config.yaml
model: "image diffusion model"
dataset: "stained colorectal tissue patches (NCT-CRC-HE-100K)"
mlp_ratio: 3
qk_norm: false
inner_norm: false
optimizer: "adamw"
beta1: 0.9
gradient_centralization: true
epochs: 104.8
warmup_steps: 3700
Rows from block 3 of a small image diffusion model, named by matrix and row number. Rows with one number within an expert belong to one neuron, the router's apart. Each number is 128 + 24 x the weight over its row's rms, rounded and kept within 0 to 255. All counts start at 0. Numbers have three digits each.
After each expert's rows are labels from the 100 images, of 14848 (inputs lightly noised), where the router gives the expert most weight on average: "strongest on" is what is common among them. Only what is clearly more common there than usual is listed. The data: stained colorectal tissue patches (NCT-CRC-HE-100K).
# router: router (model.blocks.3.mlp.router.weight, 64x256), inputs 0-127
# up: expert up (model.blocks.3.mlp.up, 64x256x256), inputs 0-127
# down: expert down (model.blocks.3.mlp.down, 64x256x256, transposed), outputs 0-127

# expert 33
router.33:144116129121050126091106129177159132141119142146123104111154068130138168144136130177104163111132137128139161113112125151110091144126073121120092161118159128105128151135115159158162131154146130086186135117111133103113128124164118130166112120106108119144101170113097174098100135150116144155144155131120171070110118141143109147172148137141107137141112139074080088125150110112113143118141
up.0:075077107146157161103087090084109131119126169133170167125149185142115111113139078135173119083113109119138100106141123097142144110109139104105117129150107120158126143147113133155089132155092121148086125103149087153135180149115148143108100132111128104139121107130172103081137143134151100115116114093136095152111137124132125119127116135117111109097104130130168150140101105141136091090142
down.0:134093113123172107059124113110109104100155145164133140107130143113118100113122122121143101143134082122128125088107135114147146098160113149131109095098140134135113160099107166119112128101151153137157124082102088162138145114130121154161113137140123123110151113090128100098133168118075065123110162171126135143116161099117134114121130142147073112172102098116171145108109100145150116137123
up.1:159147125121157127136120090114140114130113138104118164078109183159086104139102139114156156134110086122119085092122135122083130107163127123134175134169128098125085088164097077091076147122111093163093126118110102124140115189121130148112146141097125139154150148104081094131117162120081127116133136130116134054179121132102132117130118133138191106110171121149114184144134114109159100148107
down.1:134092103126131164101124136140123162106116175136095157125134141100122154129104098172141098142117116107140153123152125108109119144161100116159147133113136110120086129133096094096129138102117139156126174169143113133087164141091104139136123116145080131124178120086166160181163161142121153128102148142100140135117185128116128168071133143113109132114092125119122117095123117134159120182131
strongest on: tissue: tumour epithelium

# expert 46
router.46:102111122131106125129117107146130140141122160115140123152153099107125172108136109089098113090137117102162133132088155144104080138163107158140088155118158150193117153136129164181133126144129129099152148109152160100079111099122132130111127119131133133078078154116107135107169120142115130100163127130143185123133106104134139110157139164146113152113101108128111108136142103138111159136108
up.0:078152109108138150147141150107116038145148081111145107117153147148117121135099150119170185131097134145122141095117116130131111085161147170128128119148136109107091107113132173132131100140112099142120102144155105152145133140128151154100133181131169118102109126149140104127134153132092108109114167116132121119092120133111117123152086117093133107131139111161094061141110126138125114069132
down.0:100128119097120180149097104107140126124109135100099091172127126156143085129124148135124143151135156151148118137111103124177137104171102122095142118090125159057149184147109108109140120130112068129126146122121101178077129135132098170111135088158120140120135138132152131120158145123108137103146128128139099101094152149125082126098180140152131133116105132114119104149137121078103116104140
up.1:134149110138120122154111148144121115120081130125145102161117207092131133154136107134173120134079142104083170101161115122124124099127160117135129130101128100117145121134147131108123159119113133182130122086099102125142105070095103107122094121144098123131132099138173121111099137143115140131114120126128123210105124098116138123109141134109117131141103152110112093131160118117121094132081
down.1:134150113129104097130098164119126109137128143120129125128123110159147100101125120151212171187129147140119126116139096103124133088162117162167150127140111134115122105150113162124102129176112135115140143125120096121091119092106114201124044097116101130109133126078156089136129130154117145102130153135110135137141171127137134122143154113118124132108132155136118119107115085135118148123127
strongest on: tissue: tumour epithelium; tissue: lymphocytes

# expert 54
router.54:152142117146150095153122134182134127165104138122127116128101166133135160118161097109162118138151108086121162126116141105133145133118088184141132122139151112120128108133153097139139116154147124085081101138126107159103152174135095147104158165103079116149116086138117098131117096160107116155104126113119175141093122129126111140138152122175159151122138144107116139181109114130135140113147
up.2:144072124125161155122128126150119159114139146113101136099147170120139118124178129106126097128114131108104127184115132127102146136125131180124116120117139112152123117130163087131170122165106148087108156161134144120120150110135123144176151152132143132141104106112096137088140082141117156142134124151125136113091108124100116155152095154129056135130145091092139120154130095094132084157112
down.2:130135133090093120166100116117107106113114090139127153149113155126150127105090160110115131127139097097162079140133093133135119120132123117108160115145156111083136114132157121142089112143135200117110127119122110128124110144128120088127148077110122117146148095186134134122163152104095126091146140129105108099085154127143144126123118141105033127129062128116127124142106144142138142085134
up.3:113118138095142111118149104113133135120175106151116141116147168135109123164121160149155100094177148142098135116160111140107115090118142094117118134141129184094138109098079183142122085127126133123158140133144117089149096163153183108105125153140159114049102134154104116109118139107113129094130150125142156112093107131117156140167114117131112104141139125119179185088103104131132113151122
down.3:129107118161126138142136099129137123111150089110129088131122057148091099146144132164166130097111108146147150159136110187135129104094148131096104097068150162108148141149119169150109123169126104075104128115136155125153136095137148185103117150105147136166146114123138164142111107116101122111141122111123096102147153114182147134080131115173097137137151094106100119140115123160114158157108
strongest on: tissue: adipose tissue

# expert 16
router.16:091134111124114168121140109137139153146113120104130155133097092165091155158158115116123167096135145105129136079118120128149093095145120174119211132103115142154115109135145149182131124129108141131156132142120112129148126109115152129115146088172124138079117133113120139133129168155145141108130142135149192143096114137141149119135115161128111152117138132173112144135144115125144145124109
up.0:134122083167154122142129127117114140117093126129122111149128210112090129153123123116131142133124119097117113136151176148159100083106160108160145081152137078094116124113132110095116156100115099176110066119111154134188136129157102145108171158141111099163093157110110097103127150139097097144106154114131132153134129125159112109154121121150126120159088135112087119141133161117124124122134
down.0:123131125126126160091144115110161103124153099154129126144070089110155145113159122089123151117137111139138089106167137113163123139139132099107106140159111159147158125098145155185127157131114111104139150159118135162084125120143165142195150156103127107143164160146100178092113100096102125121104157116100150142090134139123100119084118130127155151104066149160123119124118116103166135144128
up.1:158148155115163116143150154143142144100107112149160161126126184106105159112103126109133128108146105096146119151138103146154113106135122075101148152173105158053086126163147150154104071127127118193103088128072126128161140152134112114118142184125126127103124178110110124111140114112095117124123155120114153157124175129167121158181133099122137158138143120148120139116098147112140112149121
down.1:125133116167103122120127130091124118121109131111152114111130129142107169097080111131146134104116137109126124115134099098058140091141136130141155130104130174119117116109065175129164152131133125133102185155147112083138159140143136136211099141147136108126150127121142141140119046096110101098077123122103175124133143121119120150126120119118098145148125129132142116122122106109114131137112
strongest on: tissue: cancer-associated stroma

# expert 51
router.51:091113132112088114176153092078125131137109114113121122114173137117141116147142100105135163117155126092145138138145088131129139147114162114142144106139178160138109159107117112151107107129120145125095135138145159129142130102095166136082134151104102133147158131126150153133134147155174123080123126100129151176129173130158130105120169142094124140127173064182107124177174109098130138145115
up.0:121124139110149103122118137130122160115137168180111170147102146099102124123106129105133099122138113154138095127156116166132107099103137082102117102126112128083139095082111164130128136136118106152146164110130133128135123151109141113126110160107122147119115143142160100087133120100114128114146125119129136108163121137141143166135153098137170140151149134118133160096197147119107094156128
down.0:142125123125104110109113106162156096146128109084142135106147093136154133100180173161079115078123122127107142138153126130134126109130103130114135136136112111112102099168150054178149146126117129181124160086171142097161084098119129147122163114085134105153131148159137151150139121138120143092148122127116136092106115124118097115133116131145163134105083111113147073136150140096145118110123
up.1:107127144128129121147125136147139163133136157067140115133090159165142151125154127117198102087133139121119145136141136153103118128127111182130101123151092073111144124091116115154140145149120099140130123139112109133108138163099108092099111161152115072115129135154146102091130154120112189139127094136123054163137075087123112121117146142130113141152073104157144097122099120132152059137131
down.1:123108144142158108152142125174082124129119082101146113120126112147097129186103123146144102166124120146149143142111144126152129092139086108135147124113152135133122107140126165111114133128123131118127124133133106085160193111118149198187076171116144148144121118081107114126119097109127115102120125114163138138105069100120140140110117129112116164118136121122117070150163134142136165113142
strongest on: tissue: adipose tissue

# expert 41
router.41:140105155137143188096126138067110106136109133130129089132110166119115114160163151130175154096106098159134168084171142136121169146126152137147091086101125122153141121144128100136140167131118122103074115127117133108083134119153117128152124108114119185143124065141134094124138148115099125119117122143093101084178116115155123142098144106105149135132127125125090132163147111128134130161149
up.0:141138187143152148131121135125124133124126101156120116133105111143153136143108143137093102112158128088136141122144134160129089148152116145131157147142099118108109112048142098122142114110118111100139143112133147151085116173132133097158134129135105142087147109143107111161145101125166141127173126121140110094055137142130160124194139112082119159108186130134122176100163141160127131128142
down.0:068084116136122133180124141121150146127121124149156105115193155134117122118121129167165098178096124153121111165096133129115152091122159109115124122125119162098087138116110137128085103135149172111167109148116145121156124130087144136139078138109129133126134094114092138122113175166127150117104142154116128117163086147155102121166158126141138116130134138128124147137134136122119112132142
up.1:146088163120153098107122133119123091091092127143146109162129171117130080150109132109104151135131150123141133147136119100157123110090119161106054085131088153086141139142162188168133108123137072128118091138102111106145131111112126137086146126139099133127108168083166121117144149123146092127148102098110125144129126139148096142139162089116137156120131117173138146152126170115117152152135
down.1:130138133145137101099120123132119134165128129144045146133166136124109132117138105083127137106129115093105107136178163102145140157105144108065132094120124097182129137126106129115131129117164152112133157101125150145121144133102145120111180144158115149149157129183126121129114113133124143133156150139103094170125150100111132144127161106126136140134163146148084130092130148168097132119119
strongest on: tissue: smooth muscle

# expert 57
router.57:087131073129106101127117112157141128113150156137134103124144096142103181151148147092095114127212129086154108125094135129096096138152118126123107166103127139147116151152125170117114143116094118132155160122180134171128135118125133112111150127084096137102112111108138156098128103101150150114131094108100145090128118134116189096134123132172118145117095112115093111152182158157106135139106
up.0:167124121111137122128120128111088158110133143105126149123097130139147134160118132101223115121114132112102135118089166095106119190103117173129125127121132131146118094154116135146130127140104111121100150110109112097159135167133149121108074102158142123131135111133131105135102166135117139137164135104150105161114105110097139135103140127132121114142114185102183082094114140128125082158085
down.0:081126120135139126148112129149126103120144122131118154146144174127139112135100097147180134094115101095129180106148170132119148155138156178122135118076105136160151092092139148077130091145136162138107134085099147106073120151145183138079136091086122100129101167129151117119145123118128138146099127146103140161170116159150151093121117106114119132141117165109113119115131135131101103101121
up.1:061112140114158107141119162078155142121101167095140126124140123090135135173103149111164131102101109092099120134138144170142129155094144128117128133123090115126132107143128100136097123172102099088145134176120115118141133145061126105208078091117088152138099128150135110103114108113092149165122103130123126111119114107091142137118114115122144114155081152140123125167112104178116099177109
down.1:168107165143137146076153157151138154133132120146124120178131137124145164114091142141157125135120116145148138087126117111087130115109120137113139142095153141190095124175121124123086148128123117156123108148171154095106094125104164123108201088083093119139121114170149162148145135108127133158105121145139137138131093123099148141151098107109076146091087118134168137128138135135109111142140
strongest on: tissue: smooth muscle

# expert 27
router.27:113128125125034112116118119149113142109112145110097143126175061135106149149127117058102125108143110099168145141108154149152091192150088136140125140118137185171118133165137132159117113125140133103189145117147111158082122129107119110121124125137093124075096153092123137113102138145159123113143088106141174127118124098125122144139149161066099135119138123146066127135152144125123133137137
up.2:172154199109160154151145183115145135125122190088133144123121177119138138117065131096169128131114096121099110146139132143145115156112144116139158150124137136131141135168116108143121142172103063131082084122114112119128118134098134144146101090119127095170136128136111121111111171123105135134103128136113113120152147134140123116115102135128131145144127157120125100127127127129109106130116
down.2:144115108132119124156122114085142123123104135128116201124123186130131089118107061153192155140122127103114100062123141150122155087121163135112108105114139124162097069119113106129138137130187188157141136090118139178135094143195129175139099150147144088127136169100096108113091149124151145135131117115079140114148173129146123140155107128104094104130147148133131124078115143134125106120135
up.3:143136152147136127138125139130132127124125179110108139083157137128177104085154102134170138159136093135142152140132126114136126126110107119169115141123098145113142110130138121170137133155140122118106152138139102137161125132092160158133108173141145103145115129154143091104123169095144123159137100120130095129132057130120116106138096143059141084157094144123139096114098194126107072103142
down.3:151119118109128091134151108104137102138145139138147143116096180114093097131102116163178107122162150094149130079126099153138095123110169089139097115118153110128096122098090135094118118105145072119140136140140150142122106139135131163115134145129130065137121158118125176163088137145133144128167149135129130107165150126117127149131152129147090073145147109139080114124168146157133096111122
strongest on: tissue: smooth muscle

# expert 11
router.11:121193179124121112145104121121117127135132105125136129126162244153158118111139112157194126106090132117129146113151114146115190081126157097121165109121152156149108103109134098128110154126140123114110132132137126135121141077146147150115127141149151132183149088126139160127145062152120108130120132148142128095082122143134141139149111129143119134117109162137112131108148116139141154103138
up.0:120116067152132145122134111109113119137125108157122117154167111136119123154128140127176118188109159098151171110130135101104129130119123144131096098105134087175152163112150136119161169146142127136135132104124098177115120116077097151110100114119129170132108099165149122111076145127119106118104137133140076167139135107124104121120138155095106101135117112089126093125136176099160159123108
down.0:119087126122161131148146137175125140110133102133124069148119064123131085139153107159183142126105144144093149121153172118133136079141137144087145133048118157156098122148112149100138121148132102145136134150111127147101114151121126139155115112110135112135122117104124125132093104167113148128091116171132163157176149174098132119176158141139137139153114126138116101086136117130109104100130
up.1:159108092144157117078103136157103149138135180116106125122115095136127126157130130128125128124110119117167167143092109086154131084128130159085126123145159048128123169166123128102157139165115158134128124115118141160123148118092116160115140111121107126125112108119117097118097144105153153147133140108134095166095127121114109134176113113103129121134135088138157107163108164118138088103112
down.1:144095154134179131131158126181132141119132089138152078138123012124121104145170114165173125120136137197118162159165141119127115068129109117075151134065131145140124111167113169126109135124121093152141100116128118127120119157120134152145117120115116144133113113114118113146116090142108137116144128191154173170160151134154139122165135143146136139141102082121113090090139121152128143091134
strongest on: tissue: adipose tissue

# expert 56
router.56:087112119139077133127179117141136186136131151122112126124148066133139216120117127128100145111159121115156112108103172134118086174113106149130125131106125170142137152128117150139164150152131128134184120132132141157124121125132112110102113104097085160081091134099136138135133134119129134097146145117112115099106126111134151133137157126098095167125121130128094111147201162133115167120105
up.12:137141156123130119114105116135077116111096100133145145156094160147123118124152103145159099102121102122102133118106099100086120110134139133126112115136126131127153116141154154124117124097101065162089179129127134121078162138095129118124077123125149068121157160167142103160143167160157108127142122142183078147115177111152136134085164133117160121187133147119133143154108146084151105112144
down.12:091133125132118139132141096103090129160124095141147097093111110152142134188157111129139126138118125165142095139088149130065141081121134147069160180131102128108142126131100149172091131119144154076157076101130157134105116155126091111133159143107123128147125147152143096169129145171125123136143111132148104108104159117153136105186142133075133131138124104144143143117106153138144136096104
up.13:126133149138165128144107166115108145123147151108156117133132129102136084144146138125115128134121137120080180163147129143121128171120127106178074110147136179112160144141123163086133145137121177099135121135141105119132087102123123163126131108149135171131128074174146096111139171094098138132100094132097125096118134143115098145150124150089110125117110136113139134114109111147100114157122
down.13:117128159080121169109131117134125129145107096135097107133127141122139152090125117054091118130134106148152116145149117133119095063136119094159140136151132085148163159134106171117178174121140089138121150114116128151092128071115131094168085194129103143134164127131131140131102078111145154151121139134120144127126105102086134153071164121162072114096071119112124125138146137116132140139117
strongest on: tissue: smooth muscle; tissue: cancer-associated stroma

# expert 42
router.42:115143130136086147147122119157171145139133104086140110125165081131103159162139098110099151118165096105193085127067156126124092144149097188127130159106148142142120157170124145147106121115143135134153159126132146156116145123140107136136111106105094137079100132098112143102120108137154153124147113127121170092134143104150156118158112149080107156115111109166087091164147127127111151118132
up.2:106147167127110134127122143146111100115111101109142147097138116134110169115116150122133128099130152121106150096155118122151105114129119136093121082103122130145166101120150123135092157120134056108140136167110113100124076133096110141140125125167134139124120161132145122090121072121087132158120110148147094124139118133143138114128131128107162153113104156156086152116150149119114168138143
down.2:142128174101137101119085106122127160113135140088146098133120135120117134108133141117101130133163108134156106156127125155085117140140131134119143145139101074129125203123123077102138106151162148119130145168136112133105116130154152091139153133140120184169163130160113129118100089108102102174139134106125128106114116136110146152115162116119137171138080130140116170111121147109145152110151
up.3:087112108161164117086073136094142078116122102142137115154154131111139126124141146092189135116128151177118128103146123139140128092158171139145125092117106148124099077131132143086121143117131130155104141121109178138112143081165153095090104140143164121102116124143123122100111161102147119147109112125134119149118150094140147142140151151118124151133114103118157067158123076109123120140107
down.3:141141128127160139108130145110142099128131089151103136160111129130138128105118129132168140105116138104120094127134155149174128170117108093147157129101134114092147143134165103126175135132119141111130107128091123143117147128163122161069083151144138129131118160109124114130115138135122112140144114135114095074099136103118118141080141149147141132112122153152149150136154111095145127110126
strongest on: tissue: smooth muscle

# expert 63
router.63:109115077137085115173133121142140171106130192100095098106170111102108142112175104102103108144152111117201115139059162133101103092161119151141082142116124143151147137136115154136142114132123113070145152133136142142103123110126133119126108109117085134130098122085118138119136134106142131121157142135118165117110126096144108101131114142108110166117119105138076109134115123146103146142125
up.0:161163117162100163120109115106130155128141137108137147095106113152133116149174144125195155106131138121144138130131180129136121082116108145179170136140139141128096126122147104164112138102145150084139128073108177115152150103145158142174072145145163131127121110143149101155093128092122153134176154119117093109117083106137146137135171108168103112128159120149131132129121147143124112125128
down.0:165150086163143133107165137149128111130140157128082082087093062122081128139194151108131129107128129139144127145149097144185106138082134124114153139145126115171119130193151076129194143124141080146129102075108161131157155120148106131098097139115137145141131138104090163129127166129151112133148142119098102103093152114123120128145107129123103131091107111137145106126119131124130155101102
up.1:155142115125141104111108125140080154141149087109126128113112155142088094145143127153188146103162110111125100117126182105125147117090109095110154127144128120160114111083149090147144133077101100212089150123156113088106096107110119155105100158117131113122142112154124121144097107139059127134127132137127166087155117121138120134112140121129144111136139146153121140132135105132114169135142
down.1:119121126133138153168148145122130135130151120101098113142127110106134134120139095115135113124137112090124140131153117157120121116104124138114113111135159104182093136143138084080184139090108147135139158117137135146145124133141131136126145153160132137174094098136096176100128110095132117120114151160133108090096096141142121088168118142075093117188141122128128144175136130092111126105151
strongest on: tissue: cancer-associated stroma; tissue: smooth muscle

# expert 14
router.14:100132079154065089134099121141151137119111118129129139129135093120117189116096085149107140112195136121143176150132166134126112209135133120120142174116123132140116119129099137139151142125100142117146143117195137130096110145165114109082132117150108112098134132133135165105117125119144137137132143110094163102122114138114155126165126119127111141097087123118096140126136138145135114130110
up.0:127127099137119126124094128084091107125104118121155116131160162096103143136168104083198122122129118131130144128088154122119139152134141129186114117151167085128074116097144133129102139112110068099078097119133148160154146163133098201127118105114092102114157168139144131120135130106116136147149154072125145145136094119137140116163140104132149112108108147134145092136118139157127170105101
down.0:111108115130134163132151110128126123133112152135108185095149117129096120122089144126160119113152123150147136138155091173122080122099151123169112131127172132135150118107115139166102144113133152139132141156122130120101147139119135146131113159133141119117133135117102129155155101124121075087140128142121110173113143114111120123085103152110103086089147113145089145145162135160154126070109
up.1:115102128143129132164119142119147126123098134127111091170164181113142109113130102091146121104067121100075127184102173115103145159115114117179086129121097111124144113097151122136141167093161099113111114097123130117162122156124136149132113163127124106178133100155151128177149169155146087140126147089133083128142130134125137118116139112097116115135168119132176125129134133113107115106154
down.1:151130104113127164135123106126117130127119146148146082117087117138141143113118127152104103124108156117131093102112131109092130132141109119152122147124112116114135159137156097134091083097129180119138175097120114139062156101110099129143113158134117138111129124125132112129130210140131099108139131102105109136135146155087114116089133151126179102104103130162109164150133149103152178111111
strongest on: tissue: tumour epithelium

# expert 59
router.59:122105105097088143126100117129116129142120129130146114119119084154101124145123120146110133129156115105152140135104121128127086130135114169131173112121104114113090114153107197125169103103111148098121137159123131127107161132109142126131091103119101117129124150141126128081158136124117143174130112138149156113114111061108135134102151168140106176154113147088126140131102115107124138116120
up.2:134122080113147121144123139107080136104106168090146161103110211115092129075172085136221160112125111164086107094141145120105172117108145139138120094120110094131140106094130129163109132106136126127115119108118109167122103102127119163116142101163125110142163129128128087116099139117128112126119114097164086155151122118137114122117099106093154092128139148119137101144116105095121130118126
down.2:128134140130125142153115148123120155112084110101147128116125089131125145097138147120165151148159135115125136185169159167139119049139119104172146110125146111116160106132086119105130104130101203135102134098156104096121148122096118209134068149126101148132122119120132128125138104150141104160131142118128168170116111109110152155111164113130135110065136117100122154130133074112101147143161
up.3:126110101136136130119132118079120116140173139109132087173105178104086145117121101098219128121072128128116120118136117119134150128160122144145138127128140135125152107157124106155111170125133105099128122079155118150157129126128090135142124091114129097155132106115100138136175148122132125123132156140133103163153127111130134103123111133121166098133145130148092083169160167113092118115082
down.3:106146130136113133167144130115113159132096090112149111116101090147098147105146155128173159144187148143120144144131131152152115055121131094147124106140145107126132095151069121106151134132114161120124142122154119106141146116086118213141065124136096148142133133120138114146148126139138116152151121130107149141094123122067142149133146143137126098063146118110132147114144058110109135143162
strongest on: tissue: smooth muscle

# expert 7
router.7:096106082094127164123172107139109153139147131122150068118123090105095179125164116108103145109163124086148160114067110125087109143126121141157137148098132121147120173125103220136122113123125123105150180126184132142120105120118121112121123116138114137096113125128109169124136131105142125131118136101138132116110111125129150110198138138125113116132118152116102103125125112170105141104142
up.0:121131147155092180164113103120089155113116135111134161104126176156135087132115113138144115100089088097075086128138139144143115131149143121133108126079121089128139102120169116167115131130082094159078139104150099150104164141182131140149090155127146104158127114161107119124074089141141110122127151104172122141116117130122188119109125107110139150150080150123143180132154118133133084097143
down.0:146137143155126158165107125108111190136105100108105122134138142107085154167117093131152154114138164118117145141106121161137166130087127114161111117126125148135113140115127151124149109119143145087123095182136131153118127167092170143175123140113172151135141125121140165167126173141149121129097119105160141139158114126110112138119146107063147154092161109105122116127151143139125127120129
up.1:139132145110116101146104132108114119120099113081116159097142176135153103144138107138225144103069133127148137124126134157090124128126149157115143103103116072137088128118131066099098143114129061145119122132143133122128134133109143110068121112137150122160180122113142122143098143137110122151114100125153111137114111101132106069088138102118158104171117155169132111132144077129142143108130
down.1:115087146100140136105113125125180101118126176133067137137163138119064074150125152134170142086125102115145129111157122130113110122161162154155101091136121120095134084099075127145114115150147085124119115098096132127118103131129155157103096116106149119104097145099117129148094167051119145137126150146120145144107127125131142155100104133144103139120111104114122124111160096142099154109129
strongest on: tissue: smooth muscle; tissue: cancer-associated stroma

# expert 55
router.55:096121122135057110119131139149154109128121130126125106111170060119122148129154134161098132132177110135181162158115146110119086104162082128164102189105120162179155113147143185177118117132124116118177152118130132143069141088137116117163100095131124133106125175104114150134150086107111140115125117139132177101142094123122135143170162134098108148117107112089084101131128151144117128114133
up.0:156130113084143110144092083090132137138137148122136132116107161139145082116129128121179150118109146107081113092176119100132134101146150147131136094123145076107128131099127111118108120155139151123100119173099132133132135156081165141126135112109147117131165131127136092089140146104110158097087115108148101152103177150126128125124144120082127154133126126154159119175095102141159084170090
down.0:162153109103158143136131148125114118157169143170204123121083147153113134140064135146159116102129125097106136130160143155112111171094125158141123140130169160087222121128113156133123151122124127141099120151177142099102151162133116149123147127104168155088114112113155111131092110155129071091148136145141129093141110093076144136080146112099119122098162110127075103141125120158140160173104
up.1:113115101124170122142124154135097121115064147136131134154120124151105133136117102106171102107121097139146109125107166101075095129107133139128147130137135091131131118079115113142137155149082141139074148105154096124138141123127104140110102173106140125128142101130112101127129119155131090120119176081122126134103165101094105108087152111104152111140117119144129132142119132083124117156088
down.1:093129111125103145103103088103139130167120137145102160149146195108097121097102139116149133095151147076141150175101109152090133117090102171164157102090122138095143122098119129157099125113150158117111137160119155121140126155095107152122141098128178080103149110153137114117144122125124116108104174140133079110161137155085121113118128107107119134077163093109132124164142119181148108120122
strongest on: tissue: tumour epithelium